Weights of a small image flow-matching model: 6700 steps.
Rows from block 7, named by matrix and row number. Rows with one number belong to one channel. Each number is 500 + 25 x the weight over its row's rms, rounded and kept within 0 to 999. All counts start at 0. Numbers have three digits each. After the name is the row's rms in percent of the matrix's.
# convs0: first 3x3 conv (model.mid.2.convs.0.weight, 128x128x3x3), inputs 21-27, a 3x3 kernel for each
# convs1: second 3x3 conv (model.mid.2.convs.1.weight, 128x128x3x3, transposed), outputs 21-27, a 3x3 kernel for each
convs0.8 089:498454485493470504506499472538475509506535479520476456518506468526486485514490476492527497503487461513490487515497513502519501493487479476484516521496512516514500512493508467514503509482534
convs1.8 088:472499518494517508524491457500520480478505465505482501472498496495518505512538466484486541505511515489486480483503479501485493527505522515474523507486469520470499491494477480488503495495507
convs0.9 082:476501503524505512453493477518509539502511497520511519496498473520485474590509512492471527484461542497507530504504518520482528482486509481519514513498482481487477542581554591619589502574552
convs1.9 081:512489493477507482491527485515541479495497475503491472500506464544492473501493516504539538507524525509503500467486531451494475483533501495525524525518511494533496512508502492508525494506485
convs0.10 111:521485521560532527515543501517497441505517522481525495492459473510485503514529494476494461513507486472513478497468523486501505517515488517532513482526485505491499498512483472494487549454516
convs1.10 104:524476520481523500501490502497483520502538515495515500500457513485452497498490543494422491489506472530543507520491525484468459469461535534495544526514494485482482475522511498481516510434505
convs0.11 097:532499456520557517509513519544471492507512510453504530509491525513492513461485520518502472507511490480482490474514510521500478504474502460503494497474497501527480503466516545521565523540517
convs1.11 103:519508496463516494558538526492491524493507453513547523552485502480484470489495494489514525457475510517500516502486524569481498500492522511532475488530481492514542497460493540475482501529482
convs0.12 096:509500516490471508472493477487494446451516522544526503524503527520512495502555561504507447502476540487502459490502493494501475541501479493482517521515482503502510506488496500470536507518490
convs1.12 095:548507488527520499494519537509485500476529533507492490479502490496507493490473510528535531462505540560485457508479471493523470475498491508466490484489465461479455504485499516548487494504489
convs0.13 102:489524489530511519483491494499480497530517498511513562528501537526508517472517514511504558456522561537516502474498493463544503518496488470530498472502523468518494498494515471487530509527522
convs1.13 110:541488543500516488481529492451538487487554513500496516499484487483490503464515532467489462490482502462479545504481509513460501488484540496494508490457547478474495519521474522512472496501525
convs0.14 098:506540508512522500492459492477448493517535523520518519497550508549484517496485467501515513504533519499507495463464502502455531505491488468501512487457493508497468481502466529480464504477513
convs1.14 101:525546492535519437481456491505505536491520528506557517482552509473524421501510510491495501476515510535458496490516464497559510490510505452458519445493528452460536521451526497491523462476507
convs0.15 096:497457544494487542465503503516532532514486507434481470522516542511547573533572517485504516500520489518495498523496462505466463474512491483515503502496492520449526502476507497465511497467488
convs1.15 097:544449506507541530506497550476474534453486472504464453518513537507495483467484535468436483508494491497477479508506500469510510458507492517499479521476479519480491477462487491451471485493469
convs0.16 100:468485484485509518498510554515486468520484536506508541497507512492528543469555567502498479495534462497484526505452481468510527468563534478472508482498515491477521533517472495451494507543506
convs1.16 091:492551501503505520497483514509509507502471491527516491453537529455503454514497507469539476521504491509521471471445505520495480532539444529501522507483474507511496502469493509521513512510543
convs0.17 110:496519496489491515476491515534491530526481512509490479516507476453478517537479502502502478476526525497485492557508467484486529511526495543500527512498516502510525472512477505507544496542497
convs1.17 095:518490520476464470478500465482492500482479498498491480538500464507527485499519494505477512486469536520469457499507521487464497487483494541492467456512474483558515512523469505527481534518519
convs0.18 107:476560535543518521567525485440513581529518489475468472454518469541486476514479511511498514542508438506497479528516520509482538483479471513531519485525503530528483509504502489496536474503546
convs1.18 104:529488427512515467457481547469501512536508496450502514534508458476511496533447481521526456474485475483485500531476526506517495509491501499519499451533515510495491486432505502489535499495482
convs0.19 098:465494483540488500473486500528505499500511538527492503511469496529509536502524475487514537507505519510506532501478516486473525519498464545506509480513493508483467427528514469492540480500514
convs1.19 100:485510521514550491524523530500533526521551452487490473507468471476507473510499478515531515521493505495519527500493442476486490477538480530489498466468473450502479509526510468491593555512488
convs0.20 098:463515509536537520528521500460475486492519510508492501499465475512506540514502534532542507476529501495473461494503490479504488489516482488533495533520516516484468456497510473461489521526524
convs1.20 098:531497476595552515484559550503524572507501460442498500474488505475527533489499475512514490508530488502485499525488517527430477506456497508499473514434487511448511486501476520514518492499491
convs0.21 094:506520504466468475506477508518500524463485539503511496537489499466508471537490476504482493476507502495461475512477485503507470479494411468479456511488493510504509497502527464477487471481489
convs1.21 094:511514517502498472496460496456449524514494473476484472474506504498509519501534533472503519503498500467502471500481452496511529514471512501463521484461443503524489547532453491526523458511491
convs0.22 105:501552474514493514519484540544514449503483538469494498487488449445506491487537463488490464513508561508482457521520490465485504514524432523519493482501504490469523537495475508466512515517509
convs1.22 103:500523515502526479529525499524507522470545501526508493498488512523488522481533491499519521469516547524511495501457508514558532472500536511540457542495518494555466505474526503511493503484524
convs0.23 103:497518532475494490535500436507527517506524462527466471484542483529520500497490477487473516502528542490497540532453506529496464477474468498474524500535454507507513469544492493469500482495506
convs1.23 098:509499423500498542455473514551517492516501497509487479511556489531528469492499522511489497521491458509499526431528459511505488526524466517502501546451493458530492559526532484546530527484498
convs0.24 093:456473460455424446481453488551516493493521455484503520502476484490533482519492485490513507478534540547516470463534492471517480496490494503492518510519490497476532546444546459441465434477489
convs1.24 089:475460461485497489557472470528511506485493513519445507461528506472486530487499501478481438463464543488536526478506511520498531493506528456536517506510509507502448505491518510495520508506488
convs0.25 092:509515494464487514500523526488492498510507489512473541504465533533512508491480484509461536524449445505501521475475496485413516500431493477521495490494474495483496511496508477463500516500501
convs1.25 093:471518517517516521518503516507528509509484466461496504527466513471491498498522474517474511513471480498540511514512476511528476508499490470519481487476481506512511513503513482474539470498520
convs0.26 103:483456463481499490517514512514477496481500531492481514496510458518491501483497518475527537446476520473483465490547485499519516521487529488474478501510482492468468447479518483460498516500517
convs1.26 104:517506485518519506542516514516520455487485521478489493441529505474496507521473558520521513465474477448460491499509523532484466502495452520520495533473548495551522525466527504506537510500454
convs0.27 119:529474454517468467505513482505468481545470527510456487501486529515477501471529469517501514518446468514458480508496517511533458480499484512518501508486489509460481514495511479492548505512510
convs1.27 124:461500506472517532508532515463514502503478505491459510436520550485515491479567490466509464466449485443509497509508490524485493484482488514481522540490498562524531493468502489509513507488475
convs0.28 095:487484474466466505486525496483498493479488523505485513497472478516528477472523543482458542459499462484483507544502466485481474511489473505509516506532497478531499506508484501503483495530500
convs1.28 095:523497499511490507456493476478512517462501506455492518500473479514485522523492463492490513506487489499514530460530514485505531475464516404459504516466533493514501513464486477504472495487466
convs0.29 114:489510513551508449464495497507503508514529518517495482479487504523500449474490509486493488551520493494446503476433486481547496494519474482475521477456454509469493508489497501538467488509504
convs1.29 109:476508487493545494509491468526515490519480521492520522508501492511473481513502496511503483483459467478513505467489556523517508508460533468469534486529485528528506529517473492466465494480482
convs0.30 110:526500504503513502472480506521500504471483483516501506538503524569527565480474502511501501506506521489506489476519497507517462505498514497546543526516520492469535482524471483498473491459527
convs1.30 119:507498549481468471496508475518515504503479503528530507516478517559522524524472473501518525460491453485538544527518530530517519516493506489501509527479488494495522510539501507536540502488494
convs0.31 082:494537472503564498468533505527501514507504498501476467483493468513483509504503503486500491463498450510514485507487485536514484502456484463537482542476500486500473497550502493500525487549529
convs1.31 078:479496511476464495519473501524553474498553491492484520470516517496497493509541505534540537514487477532509507477481477510465447552487478519528518501474505528491475485487462507485513536496506
convs0.32 099:496468513486487506479458504481480501573543478488495522488529515498511459499470503509480516515518578470531501515522453501503493466500536511490474525503485487507478475458495496556489515528492
convs1.32 101:506504528507511489495504498451472474525488449517502503504533517542528441513499519514519507493521508508498504514492558504532436466500439508484529525524489525516457507512458554479499500532511
convs0.33 109:475504529479479510512524471512501499564460518488495527494510513464530535509499502502502521481471507449515510494504485528492493520513484559512492537510515518512482514513509582508467503514477
convs1.33 107:498479522499485493485503517489498490500537479467532500560467516499534459516550470473511502476512525492485530518522487503516517519492497474476499500444475510483466491501508476503503482513484
convs0.34 090:482505492491481479515468464515467461503517461488522512465508502487518508514477480494489491488462448494483548521535504540498499494485503487515515479502521534489492492512500528517482496501499
convs1.34 097:514523530509515504488488516491478522553490502547496487521500489471489539463484519492463500493498473506525482520513486520475494501472510556506483496510450476482488499508487523497525513495504
convs0.35 113:457510517530483471511487496537477572474501496522487482488480467543510498500481507501479536508520455492472492493502525502515493471540492502485496492496485463493529489490469506540507524502476
convs1.35 103:519488480469498505496542546506505497485476536470485487509539478504483477503496500508490489520496440449534485491489496544573461470490488450488564521519476460495454501497515508474500477518487
convs0.36 103:476502526516502515537495456423496478488497527528519539510556502445502499514505524486454514508463514524493498524457491532524469480501472548515532520486494479501510497505496522482493464511499
convs1.36 101:524532486524539516526498507483474511469499489531501540480530444474539505520501507503503500497499509484502508518489507471476497502508533491525509477482500490542464476510524508510543514528497
convs0.37 110:477504517531510497497476477543504500471507523474517488499525486493530506544495499511522535537490521483490468514498470482507495476480477509487504498499490547505517534482493482505519496506512
convs1.37 104:498509471527489457518514497471470508515495521511482506507465506512525510492444521502541487493470473482515503497542532474470503520512477511518491503491534535496489495488486474526493549497468
convs0.38 106:483472533528508522489477472506487479522490493517507483498522547500510504515518466497511516501532528503475481545485526476496494491474494533463451511513502542496509505464502476526497476508525
convs1.38 099:527529557466552500464484468505475459486531477493479553511491516490495476556546476499492465473505535506508510497476531495501453526502452493513515539529503548488474454483503454465476500505532
convs0.39 091:498481499487469536498504503515492483527533487492502502543483486482496496533491475486520473532501554506530461508512527499490482494478526533481490494540521507494510475516501478504487499480457
convs1.39 097:535498479515495488473505515479470504519510491518520479530456451509500478486481519494495529506508506482501469507527519517508492489475480514521540458452471471478497491524472475503479500506541
convs0.40 109:504459525523509480512528461468508498519476521524520494486474531521479490515572470496468545458488547513500468531487543541487493485496489530507478458500489508498523472511474544532523530458495
convs1.40 096:518490467525494490453503493497498492498467477460527524549503472543521507496474484492475513480491497452458553520511496494520501471487489480521491495504492524485515487503489521491490499467513
convs0.41 097:461498528479526563518502504503475501489481507466505476466564503515529523477481491527475468510453560510479474520527484465431435511467453477502451477481519520514520531499507481489489522520466
convs1.41 098:515518497507518515502508505528482499519496516511547539499528473519519448481476510528570491477506507513507456497515520504531473528538507501513516551543522508506501518487489506427478522499510
convs0.42 103:487536516520512534494517505526495498514506532479539549449501500502499506521466461509448480537531529454479502500471515523498522505487482559464469495500499533516528513493492524486517508520479
convs1.42 100:480519519500532494512489514471489450500500505542513452514518492497549537478501486486489512527477486485483482491481508435523459506490479453512491495517477526516484558499473472518521503471480
convs0.43 092:497520516467466480495456494511491513481503517532509519488499493473499496511501493501465480487538517490529506484495467521551486478469482478517503479440475510541495493492476493481503498525534
convs1.43 088:530517528452515542508496547522502517538478557519541504496485416484476483493507504529480475473480535484501481533542515513484462521506519506458495548534533545477485508509532433516466510529489
convs0.44 103:509484480489530518492507505526474501506536526495523524497514498502512479498472500489535497491519485497509504466508487523485490510477514500456496473537471512488473533561476528527509526468477
convs1.44 102:504485511483532539475491496490458483496497486482556487489565500496505521485518474474521534492514500505484486508476468488472511485452520529454534524520468497488520511503513533510525478454499
convs0.45 092:529530480512536513492541488438482504509515484553514508510559523501507527470496478510526508520508495515509515498554520529505543514512495492448487532503492480539503495512516529505494529532521
convs1.45 094:505522535473469505485477519481485476502482486485524536505522493482504504502495537534525509488491470479467508511470484453473492532477476466495454481477505469488525535460505519480489501504489
convs0.46 093:491491469503524544471454498495510480525459482507525467482487504484458529523488454471533539449505476472497489514530478514481532487481487537478467484528505513521481497529497585515469539488505
convs1.46 100:449494533502486511510539517505482472508509527481529503536529543567532490506497500521483521493507519481501480523489516516488529520498470484473535490482506476480492495476485512522475510547483
convs0.47 103:498532482528511491537513452501495525528499520468506528465538493522564463544544521489536493509497471496474512514470536498502495460478542495454549508495475501482500495457502507464476497457472
convs1.47 103:490500486505541473497538483470503479482492531520463527536488482523461514482506488513518527515492512510502532507516509506495495508486496535530531501516488503506489518475511483444494532427548
convs0.48 097:451450495456419480498472466480438482516508511524522493521487479535482484506503515510510515528508522458513478482526471495534474480519522515495469520497493529530485494477534502470532524526527
convs1.48 094:542515500497487528495545529491524530498479497531484474530539526535497527545507570553505531486461505490496519525523477480503526541474540518506489490475521553576492489501509481488481494507537
convs0.49 090:528521543476521523516480504494536526500513521491502496508543486556519525487492479547456487492487508494512545488509477455461442484486508498534493509494476506511483451442484472480502493470472
convs1.49 085:487525524467511502500529525504509537475503541504474468496482466517495501484486534499443513542505505522512491485522480511511489478510504501477487503481464471502435487485493512510498584508473
convs0.50 098:534512530513459473533488556501525517503516456488447480520523484511532487512501533514509495494511487541507542498467488490454500518485457500531540524462440499510477499440465481495509484481505
convs1.50 100:482488487543538516535531502549521523525493444483473455483487565541485472528471480503470501543507472505489513489501494511535458488539468518527500528558445484483506480476470526495530483514489
convs0.51 106:450532523510490530465443462494464468513464456488473438471530545515510535504505522535510460567534521535505492516473475492502527507506497466458466500540467491533525514497479495496519522524501
convs1.51 105:521503483478520469465479493503474528499503508473518467505527513507565520544522489493485525462470453532502469509482489502498500517484476522457447509513493513523532492495540511501494508503502
convs0.52 101:495518495494487519502574462488516521579526467457483523533496519472485499531562498497479531530468478495494482496496534523491500495499503541528487441510534508511482513489469491526494518498508
convs1.52 100:498468504470507478516517477497524488536500463480498488484477481464497519533491469519489498491492488512519526511509486496528462511508507522514517513504483526490498501520479481502526539482514
convs0.53 093:535454429479519491493520524507499442495473493473504540513505528516473514512511483510553510517515455491461481527500480472470503465470525472553512499509470531473465463464521447501493479494515
convs1.53 096:469471523512521516465513524481513541521489484485505514496525503484506446459491502493506545549493476498436489470492473480444478502488480511525487547505474508460509533523471524528569508550500
convs0.54 095:468492488485497546529488473518479487527529494489527530465489474495446512513498496512450494456525506541544535519511531486483520516534507502507498480478540478502478468492486442478482479453547
convs1.54 099:560486511475535504507516491475484486513478488511525505505490516474492529490514504531499472478524480503485508518491504465504496519502521482448493459481511442467522447488495494498488492493489
convs0.55 094:498481477474509508489510522509500495509494497506495493487490494496507535485488518497511526470496500550482479481507488491477498470471478540490485473522483494492499508502544488495506484466528
convs1.55 091:544496479475509520503465487483470524507461532521526500453521511511486496466507493523486476569537499495520498536537530537518515498494501546510503495520538497448479453489511505554515531516484
convs0.56 106:513511519478459511528523535497455524532507484497459482499506498473487511492493504513489507466522463474509523502479497506522496474440501518493522494496457492513506550490540506519516569527531
convs1.56 117:510475495446495465463455449504524552496457489519500528502469469497427522516508527525505527493462500509489475486521511530518530486442522519492506559505485499528517527480461475524490482462499
convs0.57 097:528506503523485486511525482522482464497522421513506494535522519566518531463453480510493512478521499495511535490513533517480514492493494522479472508523492464489495527468505468500515481504525
convs1.57 102:503450513480497498488446505472534514475462536513498458515532515485529545470500510520495531499469522484497481456492505434531493485460458499481551538507499537521490459500484525500494496515540
convs0.58 095:469499479488539504509514507534513542554524533503503490547453498501492496528521537523497519497546528483538537503488482496523485486470495465449478519506486537526522501514493473521469502502498
convs1.58 101:477488456530488489468509525538527476542473518495497533487483492528487479500503506511480521486472547540482527494490533475491487501483499461496501507498454473490488514488545550515536487496517
convs0.59 097:483482496463468537503542484528491462501524486520491473469521483531557491528583458484516524499516509539469480493483506471457574519507518489536473531498485492499460517510514455471551481497533
convs1.59 103:514483511481505488504508479449485478480469457543499515544506509472506531529536519483537512521488467471492499474485482479513506516525500496514529503555488510484486465502472477474517506422496
convs0.60 120:511462509491493525491502469502481501512490506515487487479480519563534462494476510529512511536505505465489466469551495496500481486445503514493491499538461504465514539455503443486567472519546
convs1.60 108:528495490501544526504515500501529496496520517468518479464531483513494504501531518531511453463529476520486517549504496502501526478493496494490481467485484507495468523522510483500479492510489
convs0.61 108:489501461511516465504503512488525477504513527520488485468508480514440471509503489509462508512529518494493491528530464522506433476516503487477476529521503468512526491524503524488462477507494
convs1.61 108:538479544501465561505512514488511459495517486511518486514457532483506430500548526476485480497421559510484484489518502534487488478460491503528541521479553529489493499514508523538501514475527
convs0.62 115:503494492480512518475538495481483470495541498483503509527438501494494504497560500508465527516484511516509460467515493475532521502507515467528511493542506490464462469530486494475496498438533
convs1.62 101:511491480470489526507521499521470524506483524509522523515482486488492516484537494482423567489501526497504488493486513475497500475495523506531496459485532482490490468495472533494495514430522
convs0.63 103:495510473548467450484448464504482488468546542492495496507518489507473438477514491530501486504507502535535524471492479521538535501491478506519479532500470498510499510515489538513456484504530
convs1.63 104:497493533497503475507497484516530529507492541461493467505502539483513470508536483481489517464496486518539515466507533431518513470514494485476501508499447486521477486496486524445478521475461
convs0.64 100:477565547524524525501513510487524489526501502534486549512500498495513466488471482470514480470564530549490533498501476510487486515523476499505494516497528499490482509478498527528518507531506
convs1.64 101:506491521510505542470477487484511495473487518494509491490490566511494501491493501502457444504487529507506517443547481558525516461498522527519490540522499510499536457467490521464485511523518
convs0.65 103:509474492537525492483488485501469486454508491538507490495543506543527515501459528551502486497570538476510424493505464492464473511468478518469495482473511506487482505491546492522499492489476
convs1.65 107:512535528526511436466492476504458458502540530485514543480566480524494489498490468505487509476489486498526495507499487512482481506452511486480484490475503520505500496516516508488494482464535
convs0.66 111:483478511491544503482517504483503487512495512526526514499472476529547477514528497495513503554477535496501478488558475485505479518512492485485479508504550508482489485514522491523505505460502
convs1.66 111:525455491495479520493515537500492480520520491484477494550490488501488493476513478510434462524520471505540543513472469487434494510489524519506530472485462510511495469504483508450492484491472
convs0.67 101:466517525492530496515520462454470516496497506475503524517507534495484485522491476508480494497534499493479487517484486514475484487513499498517486507511503498491484469502483469500496486548478
convs1.67 115:472461500485452482470466506480523492472490488458477479534511479536530498562494505499497536498476510448469478522486493512502497500506504487482525506472480533528537492492511513514476495506492
convs0.68 097:482517510495555514531526515498506507478523557467493512542518509481525498531498527492515508480525514485480487500506496475483513476445510498503437496479495511501480446502493482527515484486461
convs1.68 099:534476500512471503479498512503480507435492492517480485544479523525479478522467496477468538505471499490480494483515507526491535509460472530461519530502505469526490495506479502506507504473529
convs0.69 099:484485505441469469526559438476528530527508506509473446481528481459468506531483510521456466531497526502442467499483513539489468543504461502486514537492475484520514488521531518538497550485491
convs1.69 097:513512466522491484485491509508530511458505506478506524499483494497559454494464496471548516511497522508511486526494504485523463492527525478525543534495453495524509517534498523445482486505494
convs0.70 100:516501554494500525515491502485535482489525527478514484511526469484520493530508478495448490489466518471459457499535491513482549515494557511503456513477472531450505500495494484516490525467474
convs1.70 101:488510535524519521494513513499464487511441488523485500506507490514481496528439534460485476483517510506518526545521481508496469493479514522549498558569482510523499547474492528468493470475498
convs0.71 104:493504486468508483461512466515495526485486495475477491519463482463543500482560461491452504567531498525536492527491502487479522499509490512487571482514487530479494486499505515524518535517501
convs1.71 099:487495512498500462510488507493512514531495501456515517503521504513518506490537435501476486539533502462521522504467519460525462482484453516501469448529531475515485505473491535480507489481562
convs0.72 089:468456520506449513507494495496512551482506481510533547480531535510492487506503474533528493486491543473471516485465473429461530512472518514475494490488533466494510515509498471488541484477558
convs1.72 091:470479476491505497495535505462481512497528489474484485474499447484490502519506526510519498507502502518489484492494525488559528480507494534498477498494489459499504498499505476514516502479525
convs0.73 102:562482521558515510495484524513470507494500507528488488514500476466513473543519462481495502493494527515523513506487482514501480454482523496473498495477515518516504504466500519513500526518528
convs1.73 101:498535482515539496502517452507494496495519511497491512481466501541475479516494523524544500481487481474521496529532534515534499475492488457504483485512476473552489454513506494479513530514494
convs0.74 103:485500516513525509504492472488483517469455480457524506479539474468507511522486520503508475444513513505464521524496511482484529493502507511497545489464530537511494496538496521475527500502470
convs1.74 100:530519455473526503480505483498533500475519547510501490466520510505483489509469533482505480466487534509505470454500527469506520499502482457502536471493460481498537523530502493487502523500489
convs0.75 102:476495499490496513507514494481506505494533509476532491484546449486556515471590483484509498494481491505477471487511517519484505521457489514513535462534540514503518525462493487492491513464508
convs1.75 098:504499497507530475491544499465453526551494518543501495490455492502490543507512479477543471470493470496550479503497502483541476492532506525483509530475488528514520483533501506457477499474520
convs0.76 099:508466518538464464495507518458449474459470540514495476493507489513517524499520482491507502526522575522474490505487509496473480536459483516500505473460523522478513492491523497482422515520533
convs1.76 096:463492497449492488468491489519533540481537533497480525489438473470456494497499521502497530488476506508486528512550495508540470459480497495524495494490513503494525477448472516462522508478493
convs0.77 096:534501490485476494494475503451438495511481557503488487487498485530500481516489541509482523549482468495527524494493441510485458489476486512513519502507506447488506468471487423449472486467527
convs1.77 097:514514461544530505515529478560510502463463482509509485507492490509472533522492522478495547476486485503517485523527505517539490525528508458509498440461473478508489501473486495482489505502465
convs0.78 101:499552465434481533472476485494547526444537623461506484518483495503491507482485532493550535463494508514483478463512483469475526497470492527467508518514512509478460489537538472556501499460491
convs1.78 100:519507493467527512506486471518492532512442429499475460445513494520472507492500491499503450508496492538505466497500541460495534489482546514494550517533499513523509502487531462471478474437468
convs0.79 101:475472502498489516500518474546458499545509507495473494477508498503509529529505515491502470464484553497508499499510503514521523500499545497503506561511509485517498495481489528491508488482510
convs1.79 098:499510522492511495472476469476518448515468499503499499491493481448490483466459512496469478513558543502509507498561484479448476482507479509481446490489508461461529450545532505439530509490467
convs0.80 104:481498512457505525499529527513452498449484520474504510490462526501514541483507483502478486496489516513476515518506501489483500488493503506534535475489491509478512485464481452482512483512491
convs1.80 101:499489467493487514525495505494508495531517503550564510492497495513510539474516528509498492453505542489547459516457516493496504535488487506490461469558480471473544516530498473511492530549503
convs0.81 093:518494513523531549473497496498511472484523506493534487504494485507534513506489525502510506437535470473519516516494450489496462506539469492443490495510466497481484453496462528511485474509549
convs1.81 091:473472497468465485466502500528518503491488495584483439481507490523496471519509487478512504533510493471509522495459536511514511527532477524478498495511477523540479497516532516514478505529506
convs0.82 083:481503506532514520487490514488481505549501500465524492463512541534486514474468468505502520531500448480499532528546498526528495485525514509508449527488517510517505515495509543500486453517510
convs1.82 083:523480515507518509457512472520529517482518517490538507585500562492537505513494526509506517553500535483487531533452508508513487534505497509545506474515564499518531499496501505468518479480501
convs0.83 102:479512506500499515480521490520512486537515469507481500490507504523510542527483493509493510501532534501544485514473446547497514484511462538504472465492520484513485513482478531490507463505487
convs1.83 098:480482521525534508529473513553515474513489472497458476498549493479521498499480534476483509458525524509470489510491500531490479488494476529473505460480511547508472470501491516482468464494545
convs0.84 105:513493507514496461496483471489534523511459509516474480501481513515534518516548496546523527476468455462490471492504480507504479525473517509494478466518470545508476503502496532501487472494473
convs1.84 107:420479506431486488544507511503515468512486493509521503512485518528507495520477503506471493468522486476492514492507508474509549467521512502496525491508510535498486500491520507495452465457517
convs0.85 088:531496491512548509538542477512526490540537510511530489512509464499483477493502456501470499484492478488466510515507511514505518508447510482512467481513479498479494538437518530486504531510476
convs1.85 091:537525494513461489554498513550495489489479510508509506474476499505555485502460513514515531509534466452519505537506474530494535509482485507473479462479469448517468484534473475475499510545487
convs0.86 081:513523472538526514546540505501527504504512498512494516482516495510480471486515539489479522567497510548491510518505489511529467507532473495486487474474502475473481478505460487472477512482487
convs1.86 090:470460483504485517470502499498512492498500501471501528511458494567525490532507494498547493503494504495498516504518480480482476496453491493465460467488429492479486469529507508558478473484483
convs0.87 108:503473474505506509475468517501454464465498463529551481518499490569506476492436455490506504491482497471498530484492447489487463460448494537476490503545484501531498481502495494477491496517524
convs1.87 104:507509515503528487503525501507550481490510498497540479512502492499507485545485520511511533493516488511507530504529493513541505493518492461429521529477501468507517502501507474514491476518483
convs0.88 108:476501502517521520521474498521487520480539480537486494495489538526497513507504574466548485529512475517489488486498495482486513508480498490462540455515499493533511487523501509510512494494490
convs1.88 106:516537490468497541505502453498482538509447552548539526513489480489485482467514497495473485491495475503503514491532530478486493549525480532489491492484515504523495487521529510497482459509508
convs0.89 101:510496537513464533501517492473533500498481476525500479475509514502461483463482521492458457463482478502517500505504511502490495483506503503475503497506500478533522483503481480449471491507516
convs1.89 095:533505514529511501524484511518538434489486502509458503492496485538504483533490502490470521490506503507547528494498476490506497517467488460488493490495471467507500502510464476534499533522476
convs0.90 101:509503466506525517487480472491481493526499508472490491508487510443501523507481460527493473496520540566527468502450500487460482518516480482481496513514510488479504485481505503512457490515493
convs1.90 099:536547511501492505525515475495519491483472489503496515492491502499464508463533523503492485535499507498510480497493530533512483487543523498498483515501479511466466519501495559474480480498502
convs0.91 093:468476490475511498527494499483481463532538550509472485502459463517506525505503490439460496462493511482499446513496529506498521497531500489470482430498488493512453496535566464501521506522521
convs1.91 087:499567516550520515471466474509485472398449482494479505505539540457482514474509468526516433512488555521515507498493496510516478498553521514431477488460456508493452507523482446484545493523510
convs0.92 101:473525489497459489476458485511492483477471495515486501478532490576521524474523511521473495474544534512513547473500449499448498497533476495510486544471529460528487459512532491504538512506492
convs1.92 100:517455469510529537503518481501479513501521550515482490497479524487469491452488530488495504534471510496456520473511524521514561482489503477497472493486518521489446517505507545499489505482480
convs0.93 097:501548514481437539518527484514484477480464508487467523541474524450478551508478501501480507471498515490502480554506452511512520499492495521503458474533531491512490496496461477503492487520501
convs1.93 090:483481538499496554517476491475537508495464523546495451506477509468494493542491518531549473512508554494466506555517515497486513488479452530473514528460523478523507498508520508507453451457464
convs0.94 096:503496484534431514507509470523498466523483456504476507492502497493482482476551512466498533480522520503503450475489433560535527515531480504547500523486484516520504489485458517497548532522515
convs1.94 090:508456465492488510490537517498482509538475485506526492471505547513503558509527514499455517459477487464516488490478547478507463519497491541500501549474452522460482473505469484510486495520482
convs0.95 102:537461497497489527503494506485461453476504532533494523500516521527470482507518453452497505527498456502478486509522526497495482494509518534512515484539477469475506489493501494466494510493485
convs1.95 098:478502554488502540474502486536502467476499519521479464513495509509538493455491550502498510505544483524457537493481495464503492444499555516528498458482515516497491536472486545507530512493513
convs0.96 098:556510501522498504499499521526522516524500493496492558523504504515546520519522452471446490492481518461459500524501499545496469527478497489515519518477502499456523525499505495473494501485506
convs1.96 099:434511482488499482530529500465463482540497493482484505473503448468515490495477514489490462485499523507541501499522498490464442535476420522492519514495509490517487485539509473510531517507487
convs0.97 110:514478494499515488506492494496496528529513521544509515525480498500502473479449505475531520524518490538559536461497508471497494481490475468494520459487507479465455501510449498515512496505490
convs1.97 121:492531494487500487475475533531475495492504483470527551488523505518504487565527472506489488532513479551505496494496498514497499477505485542524461520542471437508560510472537489501546514507529
convs0.98 105:497548468540493525464496522508520513534484469494506526537506493516525482486534545523511549489531514511506489504470521519465489446455528507505504509512522486487502503512477508490473508511486
convs1.98 118:459516497531521490498472496517519500488520478494467483465519482472571502430535535473461467497515506509559529492492539494493488515506438493509537469477507492431437476504438495512511495479515
convs0.99 099:495502497546493517513539493523490484473506482488533522467470506461481510479510467515494506472508500521500471495516501495502472480524512506475507474512494504481511455511488529475510478515516
convs1.99 097:472457526489501478510506507476481534512493536487527482471481475510496470479557508533501472530523514495478500507475494456471484505519529478487515512463516485528507473465488469521478518512493
convs0.100 102:560496569513484514507446507461516519520457516518505502533487556523529499510489531444488485489486490511515499503499427495494488483455516506487537499499496525502504533468505503492470510510475
convs1.100 120:487498519498494500532488502519498457555521503524492524503445472511513507517525523532507498502495521477499562502491479519506484498456493495530496474520491486512523531473538504532482512506477
convs0.101 099:487515476517492494493503501462469491529510534494519510529516500522513509458509538497510514501523455485461474469496526490488523488517524502489516498507500455517513526503476486488501499516504
convs1.101 098:510493473458509487544449520514517470474461528513528548480491526470534527543489505498502494476516511537478493526482477499518487515494515467499571502501483510496540483514540516484496465497502
convs0.102 097:517516496582551559520467452506485531505519484498506514515520496460486466497477515537515478518497505475475525470441488497478544518492513540527492470457537516499506454484485514484528487470476
convs1.102 095:527519499481470479529472486474478493530535506529509479459492496457455528503486476491513509495486491535516509527503521503504465576495502485499490465501468553477497497528540477482522509512505
convs0.103 084:501493522500506498418457469512500475505523484525506573512496521479498494501512473515493504537547531531513527459492467480527490499478523429492506501487516514452496537515511504511495526489505
convs1.103 090:501527526482516471515496482478454443488520494481473495479438450513471449476565546524514550506505521504494515526455515558511504500464541508547491489497506452497512502522511471490506544490485
convs0.104 100:499511489535527498502535517540499510510487540499514515489470521536447529474543506525531492489498456479502511471495487494509492493534500468499497489479525511589472459598481542485486457512493
convs1.104 097:507479528489525542528537498501510526475473473492491499507431495545510498526477518508536523504534467542483499503469507476473485513523557514473503509506484565504510508508496499509496530470511
convs0.105 100:528490534503507509501498484501510513481509546511445460502461491520542507533476503470522504528460503518490503511484489489484522490486509485483537482486501510442488471434439519511454501447481
convs1.105 102:515442524493496510506512473499533510475495522502494557499514457480454495516494517541468520517521519500494520512557491537519485482494513457474473468525505505513498500529489491490506506478465
convs0.106 089:549516466489469465469470501486528514484525550500467545494503506488495481508511510531513523494501524514489521509524480536507439502516467500506488461491470504527514570508453551483476457461498
convs1.106 098:485489523457492516465486483494509504496475512498494510524510560513456474537519507512522522505435524453458476493482513561505491501534474464508490478479519535546519487527489531530497495496471